A small self-supervised image encoder, trained from scratch: depths [2, 4, 2].
Rows from block 5 of a small self-supervised image encoder, named by matrix and row number. Rows with one number belong to one channel. Each number is 128 + 32 x the weight over its row's rms, rounded and kept within 0 to 255. All counts start at 0. After the name is the row's rms in percent of the matrix's.
Before each channel's rows are labels from the 100 images, of 14848, where the channel reaches its highest value: "strongest on" is what is common among them. Only what is clearly more common there than usual is listed. The data: photos of plants, animals and fungi (iNaturalist).
# convs1: 3x3 conv (model.blocks.5.convs.1.weight, 72x72x3x3, each kernel summed), inputs 0-71
# convs2: expand pointwise conv (model.blocks.5.convs.2.weight, 288x72x1x1, transposed), outputs 0-287

strongest on: order Lepidoptera
convs1.48 081 [126 101  91 150 156  74  83 130 155 150 111 140 214 103  73  53 203 100 120 125 114 111 117 105 137 118  90 112 176  86  96 109 139 136 121 135  84  91  66 135 140 175 142 110 146 141 132 111 138 102 163 119 128 121  90 101 118 121 170 167 105 168  82 127  85 115  91 108 131 183 138 172]
convs2.48 096 [153  95 114 128  57 155  84 139 128 118 128 128 128 128 128 128 128 101 128 128 128 128  97 128 128 128 141 128 128 128  82  85 128 105  99 128 128  32  63 153 114 128 183 128 128 240 128 168 128 128 128  59 128 190 168 128 169  54  75  50 128 128 188 128  68 128 201 128 152 128  93 100 128 141 128 169 128  97 129 143 128 128 105 128 128 104 135 128 184 128 128 128 128 232  82 148 128 128  87 128  85  88 128 138 213 177 142 170 103 128 128 128 128 128  70 167 128 128 128 128 128 128  77 128  82 146 128 128  96 128 128 201 128 128 128 197 128 128 128 128 128 125 128 163 128  74 206 128  42  85 128 128 128 128 175  78  82 128 164 212 128 128  97 156 128 183 160  87 128 128 128  31 128 128 128 128 128  97 128 128 163 128 128 128 128 128  79 128 128 128 128 128 128 128 128 128 128 128 106 128 215 128 191 128 128  90 128 153 128 128 128 128 128 128 128 124 128 128 159 128 128 128 127 128 128 164 128 128 115  92  98 128 128 128 114  62 128 128 128 128 128 128 128 128 128  74 249 128 128 190 128 128  60 128 104 128 206 128  89 141 197 173  58 128 187 128 128 167 128 155 128 128 182 145  97 128 128  89 128  93 175 133 198 113 128 108 128 128]

strongest on: phylum Arthropoda; class Insecta; order Coleoptera
convs1.59 108 [130 129  99 145 156 106 156  65 124 105  97  88  69 167 138  89 137 142 107 126 105  73  79 110 150 138 120 125 150  81  86 102 139 117 137 137  88 163 118 127  84  70 140 130 134  58 129  98 115 145 150 141  89  48 104  88  80  97 102 157 137 163  85 108 159 130 170  87 190 136 165 124]
convs2.59 111 [128  65 169 147 128  98 128  72 128 128 118 160 128 128  60 128 147 128  63 128 104 128 128 128 105 128 107 108 128 128 128 128 128 194 231 113 185  96 128 128 128 168  62 151 101 128  77 128 128 128 128 114  88  96 128  98 128 128 128 128 128 170  64 128 128 131 128 161 142 121 128 128 194  86  98 128 188 101 128 103 128  71 169 128 144  95 138 128 128 159 151 128 214  96 128 146 145  97 102 128 142 128 128 128 128 128 137 173 128 128 181 144 128  53 111  73 117 128  88  88 128  82 195  95 128 152 106 142  73  86 128  71 156  70 128 128 108 128  48 128  93  87 128  91 168 212 100 128  74 128 128 128  81  89 128 156 128 128 128  87 128 158 150 128 184 128 128  86 154 145  94 164 128  69  92 128 128  72 115  62 128 102 161 207 128 128  89 104  73 128 118 125 128 128 100 169  99 145 118 128 166 128 112 128 181 128 128 170 128 174  74 188  96 128 128 114  86 128 128 154 128  98 128 119 128 128 128 164 115 128  72  39 227 128 174 195 128 128 128 204 128  99  83 156 114 150 128 128 194 128 110 143 103 174  86 144 116  87 148 187 128 128 128 128 128 108 160 161 166  72 128 128 128 105 162  54 128 128 128 125  92 128 128 144  73 128  89 128]

strongest on: order Lepidoptera
convs1.62 088 [123 173  82 142 118 113 105 140 107  83  85 107 112 117  75  77  65 106 114 141 116  89 121 154  89 105 106 133 145 102 175 111 138 130 137  99  83 143 133 144 102 136  84 165 136 137  92  82 125 138  99 215  70  75 162 120 175  97 162 137 138 132 119 139 176 100 139 174 117  80  68  91]
convs2.62 102 [155 213 105 153 128 128 168 128 171 141 174 128 173 176  79  83 128 148 107 128  93 128 128  89 128 164 128 128 128 255 128  81 170 139 155 128 128 128 128 162 168 158  66 128 117 128 128 158 128 128 189 128 183 128 128 136 106  76 128 165 128 128 146 128 107 128  83  89 128 167 128 128 128 128  68 234 197 161 184 128  86 128 211 142 128 174 191  51 128  70 105 101 155 128 176 128 139 128 128 128 128 169 128  87  83 128 128 128  89 128 153 101 128 128 128 120 204 128 170 128 128 128  76 128 128 128 146 128 128 176 128 168 153 128 128 172 128 128 187 128 128 128  99 128 128 159  66 128 176 128 124  69  95 128  93 128  68 127 100 154  99  87 128 212  81 204  98 128 128 129 128 128 128  90 201 128 122 128 144 176 128 162 128 128 103 128  88 158 153 196 128  62 161 128 128 149 166 128 128 122 128  84 115 128 128 128 210 128  83 177 143 128 100  99 128  81 128 128 110 109 128 128 128 128 128 181 128  95  77 128  47 128 128 159 101 128 128 128  47 154 156 128 153 144 165 128 186 128  81 128 128 128  88  94 128 128 128 128 128 128  96 143 128 128 128 112 125 128 128 128 128 225 171 128 162 128 189 142 128 126 128  82 128 174 112 128 128 128]

strongest on: order Passeriformes
convs1.25 112 [ 99 128  87 124 127 161  73 135 121 163 109 131 153 122 106 179 117  94 143 106 150 106 123 152 107  61 116 126 114 150 107 160 184 185 184  96 162 150  52 132 111 139  62 123  88 176 141 108  69 104 142 123 114 148 108 103 144 113  66 140 166 122  87 146 170 121  97 109  72  99 162  87]
convs2.25 111 [ 84 128 128 128 128 174  86 162 128 128  67 168  76 128 106 128 128  95 128 128 128 176 157 196 180 128 155 128 128 128 101 211  90 128 164 140 128 128 128 128 128 128 107 123 161  98 128  67 181 128  87 151 128 107 128 183 128 128 165 140  44  96 128 113 128 154 128 128  37 128 128 128 128  78 183 128  78 128  51 128 128 107 128 189 167 128 128 200 128 110 119 128 128  68 128  75 163 170 128  93 128 128 128 113 128 118  93 157 128  77 102 164 102 128 128 144 128 112 183  91 102 128 128  92 128 128 128  78 104 144 128 107 128 171 164 109 128 128 128  78 128 108 186 128 163 128 183  55 139 128  98 128 128 172  93  88 163 128 185  79 164  68 128  64 128 128 168 128  83 128 128 128 128 140 128 110 183  99 128 128 128 104 128 128 128  99 173 128  64 128 193 128  76 144 128 173 126 128 128 163 176 128 128 178  67 128 128 128  93 128 189 128 128 186 128 128 184 102 139 128 178 128 128 128 176 128 128  86 128 208 128 203 107 128 128  75 128 128  82 128 128 169 128 128 111 128  95 128  99 128 204  98 128  91 157 128 161  97 128  68 128 128  87 128 128 128 161 108 128 179 163  74  88 101 142 128  82 224 114 200 128 104  39 128 128 155  95 128]

strongest on: class Aves
convs1.1 089 [130 125  67 147 200 158  80 153 115 141 118 105  88  74 150 117 134  87 152  90 103 153  66 179 145  90 181  92 197 128 179 155 163 158  99 147 139 155 135 154  34 159 147 120  86  98 153 123 135 100 134 134  85 116 143 163 133 115 119 136 120 101 133  82 117 142 145 119 111  88 145 148]
convs2.1 076 [128 128 128  84 174 128  79 128 128 128 121 172 128 128 128 128 128 128 128 155  69 128 128 128 128 167  65 128 128 128 110  69 131  66 128 128 128 128 139 128 128  97 128 128 151 128 128 172 116  39 128 128 128 128 128 128 128 128 128 128 128 128  90 128 162 128 128 128 128 101 128 128 128 128 128 128 128 128 147 179 128 128 128 128 168 128  88 128 128 109 128 128  85 215 128 186  66  86 172 128 128 128 128 172 128 128 169 217 128 128 128 155 171 128 128 218 100 128 128 212 181 128  76 128 128 128 128 128 182 128 119 128 128 108 128 128 196 128 128 128 128 128 128 199 189  88 128 169  58 157 128  57 128 128 128  84 194 136 128 155 128 128 128 135 128 172  86 128 128 128 128 158 128 128 128 128 128 198 168 159 113 128 150 128 128  48 128 128 128 196 128 117 128 128 128 174 210 162 128  92 128 123  97 128  73 128 128 128 230 128  85 128 166 128 128 128 128 128 128 128 188 128 189 155 128 128 128 128 128 128 128 128 128  62 225 128 201 128 172 204 151 128 128  95 135 229 128 128 167 225 128 128 128 145 128 128 128 196 128 128 128  66 128 128 128 163 212 175 128 128 128 128 128 128 170 149  41 128 234 128 128 128 128 128 103 128  83  99]

strongest on: order Lepidoptera
convs1.13 104 [159 100 119 149 112 144 135 159 177 181 182 128 154 158  76 168 135 159 157 107 202  99 128  82 163 154 147 128 149 158 119 112 113 110 178 133 211 110 119 143 147 210 100 156 122 136 154 139 135 140 124 138 131  91 156 130 142  93 132 116 156 170 183 136 211  91 165 131 122 131 154  98]
convs2.13 093 [172 169  55 167  96 128 150  88 138 146 117 183 122 128 128 191 161  53 146 128  82  57 128 110  76 128 128  36  79  92 128 128 128 128 128  94  96  63 101 128  86 128 128  90 128 128 128 128 128 154 128 125 152 128 128 171 128 128 128 135 128 176 150 146 106  88 128 152 128  79  79 128 128  71 155 128 128 102 128  65 128 192  78 128 103 128  81 128 128 160 125 128 128 128 128  94 128 128 106 128 155 104 128 128  95  77 151 128 128  77 200 128 128 119 208 121 132 128 128 128  50  95 128 168  87 128 164 128 128 128  72 128 128 128 128 128 128 148 128  85 128 170 128 128  83 128 128 161 182 128  72 115  87  74 128  85 128 128 128 195 190 128 156 178  86 162  83 108 170 104 128 113 135 128 139 128 128  94 128 128 152 128  81  88  60 128 108 128  93 128  79 154 164 128 128 128 128 128  61  77  68 109 175 128  71 181  71  83 185 181 128 117 115 114 153 128  70 145  92  50 128 128 128  81 128 128 118 165 107 128 128 128 128 128 128 154 128 128 128 128 128 158  56 163 189 128 128 128 128 136 128 128 128 128  43 128 128 164 128 128 128 183 147 123 193  89  83 168  78 118 106 128 193 128 128 128 128 136 197  88 161 128 213 128 128  59  87 104]

strongest on: phylum Arthropoda
convs1.17 104 [105  73 114  88 141 117 138 191 130 181 117 138 164 114  84 160 150 101 134  72 137 171 138 119  75  94 172 125  98  94 103 119 135 182 136 136 169  97 164 132  94  85 211 108  96 148 122 123 207 105  99 136 152 167 118 110  89 145 129 112 121  76 111  92 140 160 113  89 168 152 122 100]
convs2.17 093 [128  71 188 185 128 128  79 128 128 165  92 128 108 128 128 128 113 169 128  92 136 218  62 128  81 154 128 128 175 113 166  77 128  82 128 152  70 128  85  95  86 178 128  74  53 128 128 150 128  97 109 128 128 128  97  94 128 128 128 101 128  52 180 128 176 139 128 128 177 128  51 128 101 128 128 128 128 128 128 128 104 128 128 128 128 111 128 128 139  86 107 128  89  98 111 128 128 176  80  99  69 128 120 188 188 128  93 117 128 190 100 128  99 128 128 128  80  88 128 128 200 128  87 128 128  56  63 124 128 128 173 128 128 128 128 128 128 128 174 170 128 142 128 150 128 112  95 128 128 128 183 128 128 134 133 128 105 128 107 128 143 128 128 128  59 128 128 128 117  74  98 128  94 128 128 174 128 128 128 160 128  70 128 128 172 128 128 128 128 128 155 128 128 135 128  83 128 128 204 186  98 179 245 180 102  82 128 128 108 128 128 102  89  84 128 143 160 128 185 186 141  45 128  80 131 128 128 110 128 156 128 128  90 128 106  51 128 243 128 128 128  73 128 128 128 123 147  89 112  64 185 128 188 128 139  82 128 128 119 134 128 128 102 128 196  37 128 128 158 128 128 128 128 128  68  45 167 128 103 128  72 128 127 128 146 128 128 115]

strongest on: order Lepidoptera
convs1.7 143 [117 155  78 162 141 121 123 119 181 149 134 120  57 168 116 136 159 136 122 155 142 106  84 149 152 131  29 101 152 116 120 152 112  74  69 116 112  95 130 140 100 150 112 137 136 142 167  30 144 123 139 157 118  65 123  86 117  75 158 144 133 157  82 180 116 126 134 120 151 146 172 117]
convs2.7 105 [103 108 128 128 158 174  94  94 128 128  85 163 128 102 128 105 128 128  62 132 128 100  89 191 128 174 160 105 114 128 128 128 128  77  54  95 146 128 128 128 108  48 128 153  88 150 128 174 164  91 125  86 175  78 128 151 128 128  97 110 150 128 167 203 128 128 128 117 128  97 156 114 186 178 128 128 141 128 147 128 165 182 148 128 128  99 150 128 128 128 172 189 128 128 128 181 128  90 116 128  87  48 192 128 172 150 128  91 128 160 104  98 128 107 128 128 128 128 106 128 164 180 128 154 128 128 149 128 128 163 196 128 128 100 128 128  34 128 170 128 108 128 128 168  94  86  96 201 154 128 128 110 128 162 143 190  24 164 106 174 128 128  72  96 128 161 100 143  76 128 165  97 189 128 106 128 107 128 113 197 105 106  81 128 128 128 128  72 107 146 148  32 128 128 180 100 128 124 165 128  75 128 153 128 128 128 128 128 128 128 128 128  77 167  85 128 128 174 128 128 128  99  83 128 158 128  36 128 182  54  81 166 108 128 128 110 128 128 137  88 128 128 128  80 128 128  91 128  88 158 135 128 155 195 206 128 104 173  37 128 113 128  73  98 128 162  75 128 128 128  65 128  97 128 128 103 109 128 170  70 143 128 128 120 109 128 128  78]

strongest on: phylum Arthropoda; class Insecta; order Odonata
convs1.50 113 [178 148 176 135 155 138 108 125 113 152 160 116 112  80 171 138 185 151 144 155 106 177 180  89 170 153 131 169 107  70 142  89 108 111  89 128 149  50 133 136 137 134 156  95 158  57  65 116 179 142 130 123 139 130 117 100  66 159 131 128 137  93 157 151 115 159 174  74 145 106 126 134]
convs2.50 112 [128 121 170  75 118  70 128 102 128  89 107 100 128  62 179 142  79 128  65  71 157 175 100 178 128 128  51 152 207 128 128 138  77 128  77 128 117 128  99 128 128 164 135 128  83  92 100 110 128  79 128  93 140 128 147  61  66 128  99 102 122  74 128  42 171 141 128 128  72 176 128 128 128 128 128 128  72 128 128 197 113  81 128 128 194 160 179 163 128  65  95 128  87 115 162 128 158  84 106 128 128 141 128 154 128 128 128 166 174 112 128  94 111 128  79  73 147  76 128 128 185 128 128  67 109 114 128 128 128 128 167 128 117 104 128  82 103  87 128 147 128 128 128 128 168 169 101 114 145 120 184 128 158  84 169 128 128 128 128 128  47  65 105 128 128  96 182  94  92 128 128 128 151  96 128 128  73 128  71 128 115  97 149 132 177 128  83 115  93 128 159 128  31 151 128 108 128 128 169 204 128 166 101 128 180  68 150 128 122  88 147 128 128  81 188  78 167 113 128 176 128  88 128 128 153  85 171  97 121 128  67 128 141 128  99 128 132 128 115 172  74 128 128 140  61  97 128 107  98 104 128 128 159  77 187  96 128  81 157  77 104 128 101  76 110 128 128  78  98 128 128  87 103 128 128 128 128  86 112 128 128 186  89 141  86 128 128 128]

strongest on: phylum Chordata; class Aves
convs1.9 106 [ 87 143  82  60 102 162 110 130 119 113  83  85 123 143  85  55 109 157 135 123 139  83 114 146  96 149 108 113 134  79  65 155  94  78 159 105 113 135  85 106 118 138  97 121 129 143 142  99 101  89 130 138 100  74  78  94 104  57  85  71 100 129 103 109 159 104  81 102  97 130 125 114]
convs2.9 085 [146 250 128  87 175 102 104 128 195 128 153 128 128 187 181 154 128  61 189 211 128 138 128 128 128 128 167 128  67 179 128 128 128 128 172 128 128 128 190 128 111 115 128 162  92  69 128 128 143 128  96 193 128 196 128 128 188  93 118 128 128 128 128 128  88 128 154 128  52 128 128 170 154 128 110 128 129 171 128 128 128 128 128 128 128 128  50 128 128 128 128 128 156 128 128  95 128 128 128 128 164 184 148  54 142 148 144 161 128 175 128 209 128 128 128  96 128 125 207 128 106  64 167 128 128 128 128 148 128  72 128 128 193 128 128 128 147 146 128  50 128 177 128 128 128 104 195 159 128 128 128 128 128 128 128 163 162  80 172 152 128 128 128 128 157 128 128 128 128 138 100 128 128  85 205  86 216 128 128 107 140 128  99 128 107 128 128 128 193 162  74 175 177  76  89 128 128 128  91 106 128 128 128 128 157 128 128 100 128 153 128 128 128 128 173 153 128  91 128  77 189 128 128 128  83 128 163  91  84 128 128 128 128 209 128 193  98 128 181 128  79  84 128 185 179 128 128 191 128 109 128 128 133 160  81 128 128 128 143 128 181  80 128 128 128 128  95 108  77 128 128 128 128 128  94 128 128 128 128  90 141 175 140 213 109  66 128 228]

strongest on: order Lepidoptera
convs1.21 103 [131 146  20 139  85 166 144 124 125  95  83 127 118 154  97  53 139 118 133  89 120 110  87 156 138 100 101 112 147 102 130 172  74 119 184 123 152 128  67 107 105 121 100 133  42 129 129  91 112 100 137  92  99 132  53 125 130 117  95 127 139 176  94 139 118 108 108  92 114 130 151 110]
convs2.21 093 [128 128 171 128 128 128 141 198 128 128 175 179 120 118 128 128 147 107 128 174 128 196 140 128 149  80 128 128 103  72 128 128  98 112 128 128 189 134 142 144 128 128 128 128 128 128  77  85 128 192 128 184  62 128 128 168 128 128 128  98 128  76 172 128 128 128 128 128 128 128 128 128 188 128 130 128 128 128 109 222 128 128 105  43 128 186 128 144 128 128  64 177 128 128  90 128  93 190  89  91 128 128 128  82  77 128  70 128  86 154 128 134 101 128  91 128 128 199 128 128 114 128 128 128 128 128 117 119 128 166 146 209 128  70 128 128 107 128 176  83  66 151 145 128 128 128 154 128  83 128  79 172 128 128 142 128 176 121 169 169 171 128 182 128 179 114 128  93 128 128 128 128  74 111 128 128 168 128 128 110 168 128 149 146 100  90 128  87 128 194 128 130 128 128 128 128 128 128  83  82 198 128 128  85 128 111 146  73 129 128 174 128 128 128 128 159 128  75 128 128 164  99 128 128 106  48 128  87 199 128 193 128 128 128  66 128 128 128 170 128 128 104  68 183 104 128  79 160 135  72 128  74  88 131 155 150 103 171 178 104  89 128  47 180  75 174 201 157 128 171 185 146  61 128 128 160  85 173  57 220 128 128 128 128 168 128 128 128]

strongest on: order Lepidoptera
convs1.6 072 [167 116  62 123 134 130  89 167 121 166 178 137 130  53 129 147  91 119 118  91  92 126 137 145 110  78  79 139 114 106 100 113 135 142 116 114 149  32  97 160 142  76  90 120  94 176 114 113  99 110  87 124 160 151 114 101  71 128 100 189 115 118 132 190 104 109 172 112 136 107 130  90]
convs2.6 090 [128 128 128 128 128  84 128 128 128 128 128 117  76  92 153 128 100 128 149 128 147 128 128  73 128  91 175 169 143 206 128 128 128 128 128 155 128 128 223 128 128 128 128 128 166 128  80 128 103 176 128 128 128 128 162 128 191 128 102  73 128 128  47 180  94  78 128 128 106 128 109 128  97 174 128 130 128 128  91  73 128  88 106 128  80  99 128 128 128 128 128 175 128 128 107 128 128 128 149 102 128 163 128 128 128 128 161 161 162 107 128 128 128 128  93 128  68  89 128 128 128 128 128 180 128 163 188 128 128 128 128 128 128 128 243  63 173  63 111 128 144 166  58 128 182 128 128 128 128 128 142  83 128 128 128 128 214 185 196 128 109 128 105 112 128 128  81 128 186  72 162 128 167 128  86 128 166 128 128  58 128 215 113 173 128 128 128 166 128 128 128  85  44 160 112 128  79 128  91 156 142 128 106 149 161 128 128 101 128 128 128 200 128 128  95 128 128 128 113 128 128 114 128 128 128 128 158  71 113 154 128  81 101  88 177 146 128 128 198 171 128 128  98  92  99 185  73 128 128 128 128 156  97  93  80 128 128  60  95 128 128 128 128 128 128 128 128 128 128 102 255  91 171 128  71  63 102 128 128  97  63 233 128 128 128 123  95 128]

strongest on: class Aves; order Passeriformes
convs1.57 101 [130 176 120 105 179 129 167 129 123 152  91  65 110 122 152 184 156  94 115 133 159  87  76 147  96 108 104  85 132 113  72 151 193 118 144 129  86 153 146 113 107  97 187 133 101 132 164  90 162 142 113  72  92  89  50  94 156 133  81 108 136 132 128  94 121 137  74 102 140 147  99 153]
convs2.57 109 [ 91 121 128 128  61 213 102 128  94 101 128 152 128  76  41 151 128 128 128 128 128 171 126 182 128 128 128 133 179 110 128 184 128 128  77 128  74 126 128 128  78  83 128 164 174 147 128  85  87 128 128 128  95 128  99 158 128  97 114 111  83 128 160 137 128 128 128 157 128 128 128 205 142  78 174 111  75  95 128 128 114 113 128 128 128  60  83 170 171 128 128 186  50 128 128 128 181 128 128 128 128 104 128 128 128 128 128 111 128 128 128 178 178 155 118  80 128  73 193  77 128 128 128  67 130 128 108 128  48 128 121 128 139 109 128 128  69 161 128 128 128 128 158 128 156 182  71 169 146 128 106 152 106 173  96  92 171 128 128  89 184 128 148  76  87 171 128 128 128 128 128  94  53 128  94 128 160  38  68 128 128 128  74 170 128 128 105  81 128  99 128 191 136 106  95  69  30  94 128 128 128 128 128 146 120 118  68 128 128  75 150 128 128 212 128 128 128 115 128  94 128 128 149  74 144 168 128 161 128 197 128 159  55 128 128  69 148 107  95 128 128 128 128 128 128 128 185 154  86 128 128 128  69  62 155 128 128 128  46 212 128 167 175 151 128 128 128 128 128 180 128 128  71 104 128 128 128 128 128 128 183 128 128 116 128 128 157 128]

strongest on: order Lepidoptera
convs1.12 121 [122 150  89 149  96 170  69 155 138 101 104 137 139 100 114  93  79  73 116 148  23 100 119 156 127 128  94 105 131 150 132 117  91 130 133  79 111 119  72 119 135 114  92 114 156 122 147 104  48 141 129 151 119 156 154 141 186  65 151 134 134 156  75 120 178  74 108 137 123 123 121  80]
convs2.12 102 [167 128 104 158 134 128 103  92 128  76 102 128 190 128 105 153 128 128 121 191 128 128 128  71  56 106 214  70 180 128 151  78 145  76 145 128 128 105 128 128 128 128 128 123 200 220 128 218 126 164 128 128 128 128 146 128 128 199 161 128 128 184 178 118 128 128 159  91 174  40 128 114 128 128 128 128 128 102 155 160 186 153 156  95  99 128  60  82 181 128  88 128 128 163  75 133 156  79 128 128 104 128 120 128 128 128 128 128 128  88 218  89 128 128 128 176 183 128 128 171 128 158 128 142 128 150 128 128 128  77 110 102 128  97 128 205 128  93 128 128 128 231  94 148 128 128  90 128 144 128 128 104 128  95 128 115 110 128 128 128 128 128 128 128 128 177 128 128 128 167 128 128 128 128 128 182 174 128 182 128 192 128  64 206 128  93 152 120 154 128 128 128 128 128 128 128 128 128 118 128 128 102 128 128  69 154 205 157 100 128 128 102 128 128 123 128  80 128 157 128  53 154 128  85 186 170 128 164  58 128 142  93 128 128 188 128 128  95 161 128 128 155 128 128 164 128 179 133 144 164 128 128 110 206 128 128 128 191  70 215 128 137 104 128 128  92 128 212 154 128 128 184 140 197 128  91 128 128 168  98 154 128 182 128 128 102 128 128]