config.toml
activation = "hardswish"
depths = [2, 4, 2]
optimizer = "soap"
beta1 = 0.95
precondition_frequency = 16
adamw_lr_other_params = 0.0011
grad_clip = 1.0
lr_schedule = "wsd"
weight_decay = 0.0
adamw_weight_decay_other_params = 0
Rows from block 2 of a small self-supervised image encoder, named by matrix and row number. Rows with one number belong to one channel. Each number is 500 + 40 x the weight over its row's rms, rounded and kept within 0 to 999. All counts start at 0. Numbers have three digits each.
After each channel's rows are labels from the 100 images, of 14848, where the channel reaches its highest value: "top examples" is what is common among them. Only what is clearly more common there than usual is listed. The data: photos of plants, animals and fungi (iNaturalist). In brackets: how many of the 100.
# convs1: 3x3 conv, stride 2 (model.blocks.2.convs.1.weight, 72x72x3x3, each kernel summed), inputs 0-71
# convs2: expand pointwise conv (model.blocks.2.convs.2.weight, 288x72x1x1, transposed), outputs 0-143

convs1.21:507471443531518482464477586576505494542472575522553501577442539519470488500473515476562489537462470477486489557535522505514554544496549477474497479467483452530537508564523472500446499475491516456548490525434558484634
convs2.21:546500500500510424500546445433500500441548500553423500500500479500468540584561500547533616553585461530532542500500500560500500500481575500500500500459503444500500500486552500553500425569500500511517500488526500470601451500500500460500500433403500561500500483636538438567582500500500532500512556551452597500500500487528554508455500500500500500500500500564500500500462500436500531534516500455457463506452500364524545465496500440566607
top examples: class Aves (84)

convs1.22:564580532477501509508485468529500495544522508604485499466520496497618541504509557452561527517601575443511524483549486539458514460547532484491465518468468434555520532489515552478494515504481500519504509485599493510534
convs2.22:465442412500500367404534500463500500474500557489500500416500500500500528494500455500476500543500500500449550500581500464500408532561500500500444500500598556500500500419519581435500500560500510500500525536500542500533431455500523500478500471482389496543500500489500463461500406500500455500500462500500579500566500573502460500500500439461469541421447500500568577506505500465500513500500500610500500555500510500500500500534500500500585
top examples: order Passeriformes (52)

convs1.66:502425467542468519519484547561543576480433473526514478454553504510555507455521457454529496434579511477470549539483596480574508475481472489473473443509546523500547462501437456477579498469443499524505488525562475536521
convs2.66:500519451560500548500639471456500500463440500500500500500441432428500658559458500541501464500457500500500504500639500459494500500500500500500561559500500441500480500512577500500500500597476440500500512519500531477500500500500529500500449428500451500500500403500566500571622467464477500522424500500500500411500500500405500500500565500491448524500656500487500500500471500500458499536459500526437458548500500586470500500486500500598548
top examples: class Aves (88); order Passeriformes (56)

convs1.31:562524567517542471503543511459481460523493513488500457503457455520465466526516526515460520504536460505537512520420520438492523500500349461446501462490500520477440548484550456473479497421397476482484573535500508548490
convs2.31:561500500568523500500590425500559456438484500500500500474561532534500500500545500500500500500500500457570500500451500500442578500500500542500500492500500587478454500517500500562500500408500565500382476516500537415455500500500444500442500500500500500500365500500551500500476474500500500505451500500470532389444462457448503441437500500398533500478542419516500500500534539560500547500500545554439500500500494465535409464500432568500521
top examples: class Aves (88)

convs1.50:557480453507523456451428546584448554473508512515469467450505522570489502454514510491478491535576498516534569519478491441453494465466443464470517496445435509552535516546538433522514480462484433545502427513560538486449
convs2.50:500500533559561540555581408500443530500500464500500500464500500500435560473500427562568500582483500500500500500500402494500539415464500451500582500527577424501430500500500500500441451500552500602500500500525479500443500545500452460500500466500538500500500481451646500546540529500500537493475500500521500457500509500500546500500562522420500477563568500465500500500476583604500466466489500500500428500434500548500539500500453445584500
top examples: class Aves (83); order Passeriformes (60)

convs1.10:520486540544528494474577610506493528513561546472466408424529474555454477537490498405482522528476518533543521526526461455468420559525488468460510490472482485497492561552495435507521517456430480444466501518517521511499
convs2.10:500471500504534500453521560500544466475500500500500500500500500500568500500500478460592574531471500500536500500519439500500500500500480500489500453500500500500440500545500500599494509547500472572534500458546500500566500481512550605458500593500488500453423517500500459426500521577548500562416500500436500500462473434500508500427546500500500500465500504561500500500444572500545500469554500500500532500451453443540500500500423472563500
top examples: class Aves (85); order Accipitriformes (25)

convs1.46:562502495503524507487524524524510572523486466604464450517550475564588493507515519499523495571543504526581567486588472580481533514546490497468494545469500469501514516491626481491452477522461480463500488468553482509489
convs2.46:536438496500459500500500546500500500530500510422449500490466549500442500500516500464500500500500529538438418580421460542500422500546500550500543432500500446511500526500500498500540547541471500500569500500551500490393500500500500500449594453461500555500582551500533500500526558549511538528560405500471473500548578579517508500512551529500539482572500513581539539523500500513440387430506500474500500466500500545434455565543500500453445
top examples: order Passeriformes (56)

convs1.33:452438560520549478530465514507522514498507489432601465492581447497520518525522468530567568496551457461489480502460508533556458541515490515508500484591496549542496503501521450540560497525519491484368506497464503447475
convs2.33:500500438500528500500500500450460478508584500530500541464419500500500581500573500473483513500575500500506500500500500548449500573518500500500552500500547500500475588513500500500470436592557500500464404500549500500500500528523503536512456544468500500531500500500608457500648458539500518487431457470500613506554472541500430500544500447483500500500500500500572500500500500500500468584500500510474409500500500500520553500463406448500500
top examples: class Aves (84); order Passeriformes (59)

convs1.11:509561553444555492539586513509512444597425425522522480475522489474526490541484564481507533519454523491484549442486513516487476567523503437486486488466553528540472517423518499514478580523537503576482486437518563516516
convs2.11:554500419500522500500500500500484500500500500500500500484500500616500636494500500500500562500545500500511564459500552500478429500500500507500500600543510500500500623500440500524500500500500500414500500451476500500569428500500500500500500500495500499554500500500500500500630440580500444500445500500562500500530440500553500529574500432500500533500500500500500500500500512500389552522500429535443500500500520500518535528407487500528500
top examples: class Aves (90); order Passeriformes (55)

convs1.52:522497522510461497494428512504445527562421413490546557496441494506479505427478560495502512445498505550410443502463514508520543519483505524544478464494533539475473550445439521524556535473481498514519506520461382565525
convs2.52:500451438459500556500453500545424500500630539501500500457452500500500546528570500500405573480500484445500500500500495500524500500500464500437500527500613575541500565416500466500500500438433614544447500500465554500469500441488433500500500483500500465531500557500500500500534500500500593500450500449500400517500472500500547541553500458500472500559500500541599558548500500596523500500500500500473417566500500500500500500503500449500500
top examples: order Passeriformes (61)

convs1.4:532518564468515495476550611575459490501524537426565494472489449520507529493491551449435499539515568512448495531511429479482490541472501463462522445434540519512442514519480448493509486493520510420487534551521565515571
convs2.4:480575500448533557500500500570541500500527500460500500470500500500500479532461500500500500500453559441486550500500564500408500545546555500531500500500500500459474470483500571486532500500500500500449429522575625437500500500541500500485500547500500564500464445514439485516436445579500500495500500500500500456551500500465500500551500488500570500500500500500521500500478548500500557500469534500500500415500500500500462436431562493526500
top examples: class Aves (83); order Passeriformes (59)

convs1.30:513475521447460496448484517580522479518480568570496503462560453501536471459420549486556477483479453506492456456505432522510456541493526518442461467428555508502504578526450418492562539442465440505542460511506507476504
convs2.30:565500464458546512500500461534564457482590473545475500527434500500500618538582500500442565500500500475484500500500500500500500500500500462544552487494500500533489596549560523500473437500498500500500442500550564424500500528500500500500500500490564500529489500500550543492647500500509560500449500500500561500562500500446463548490500500425500500578500500500582598533500557500399493500492539500462500463509500572500511500463410500500500
top examples: order Passeriformes (53)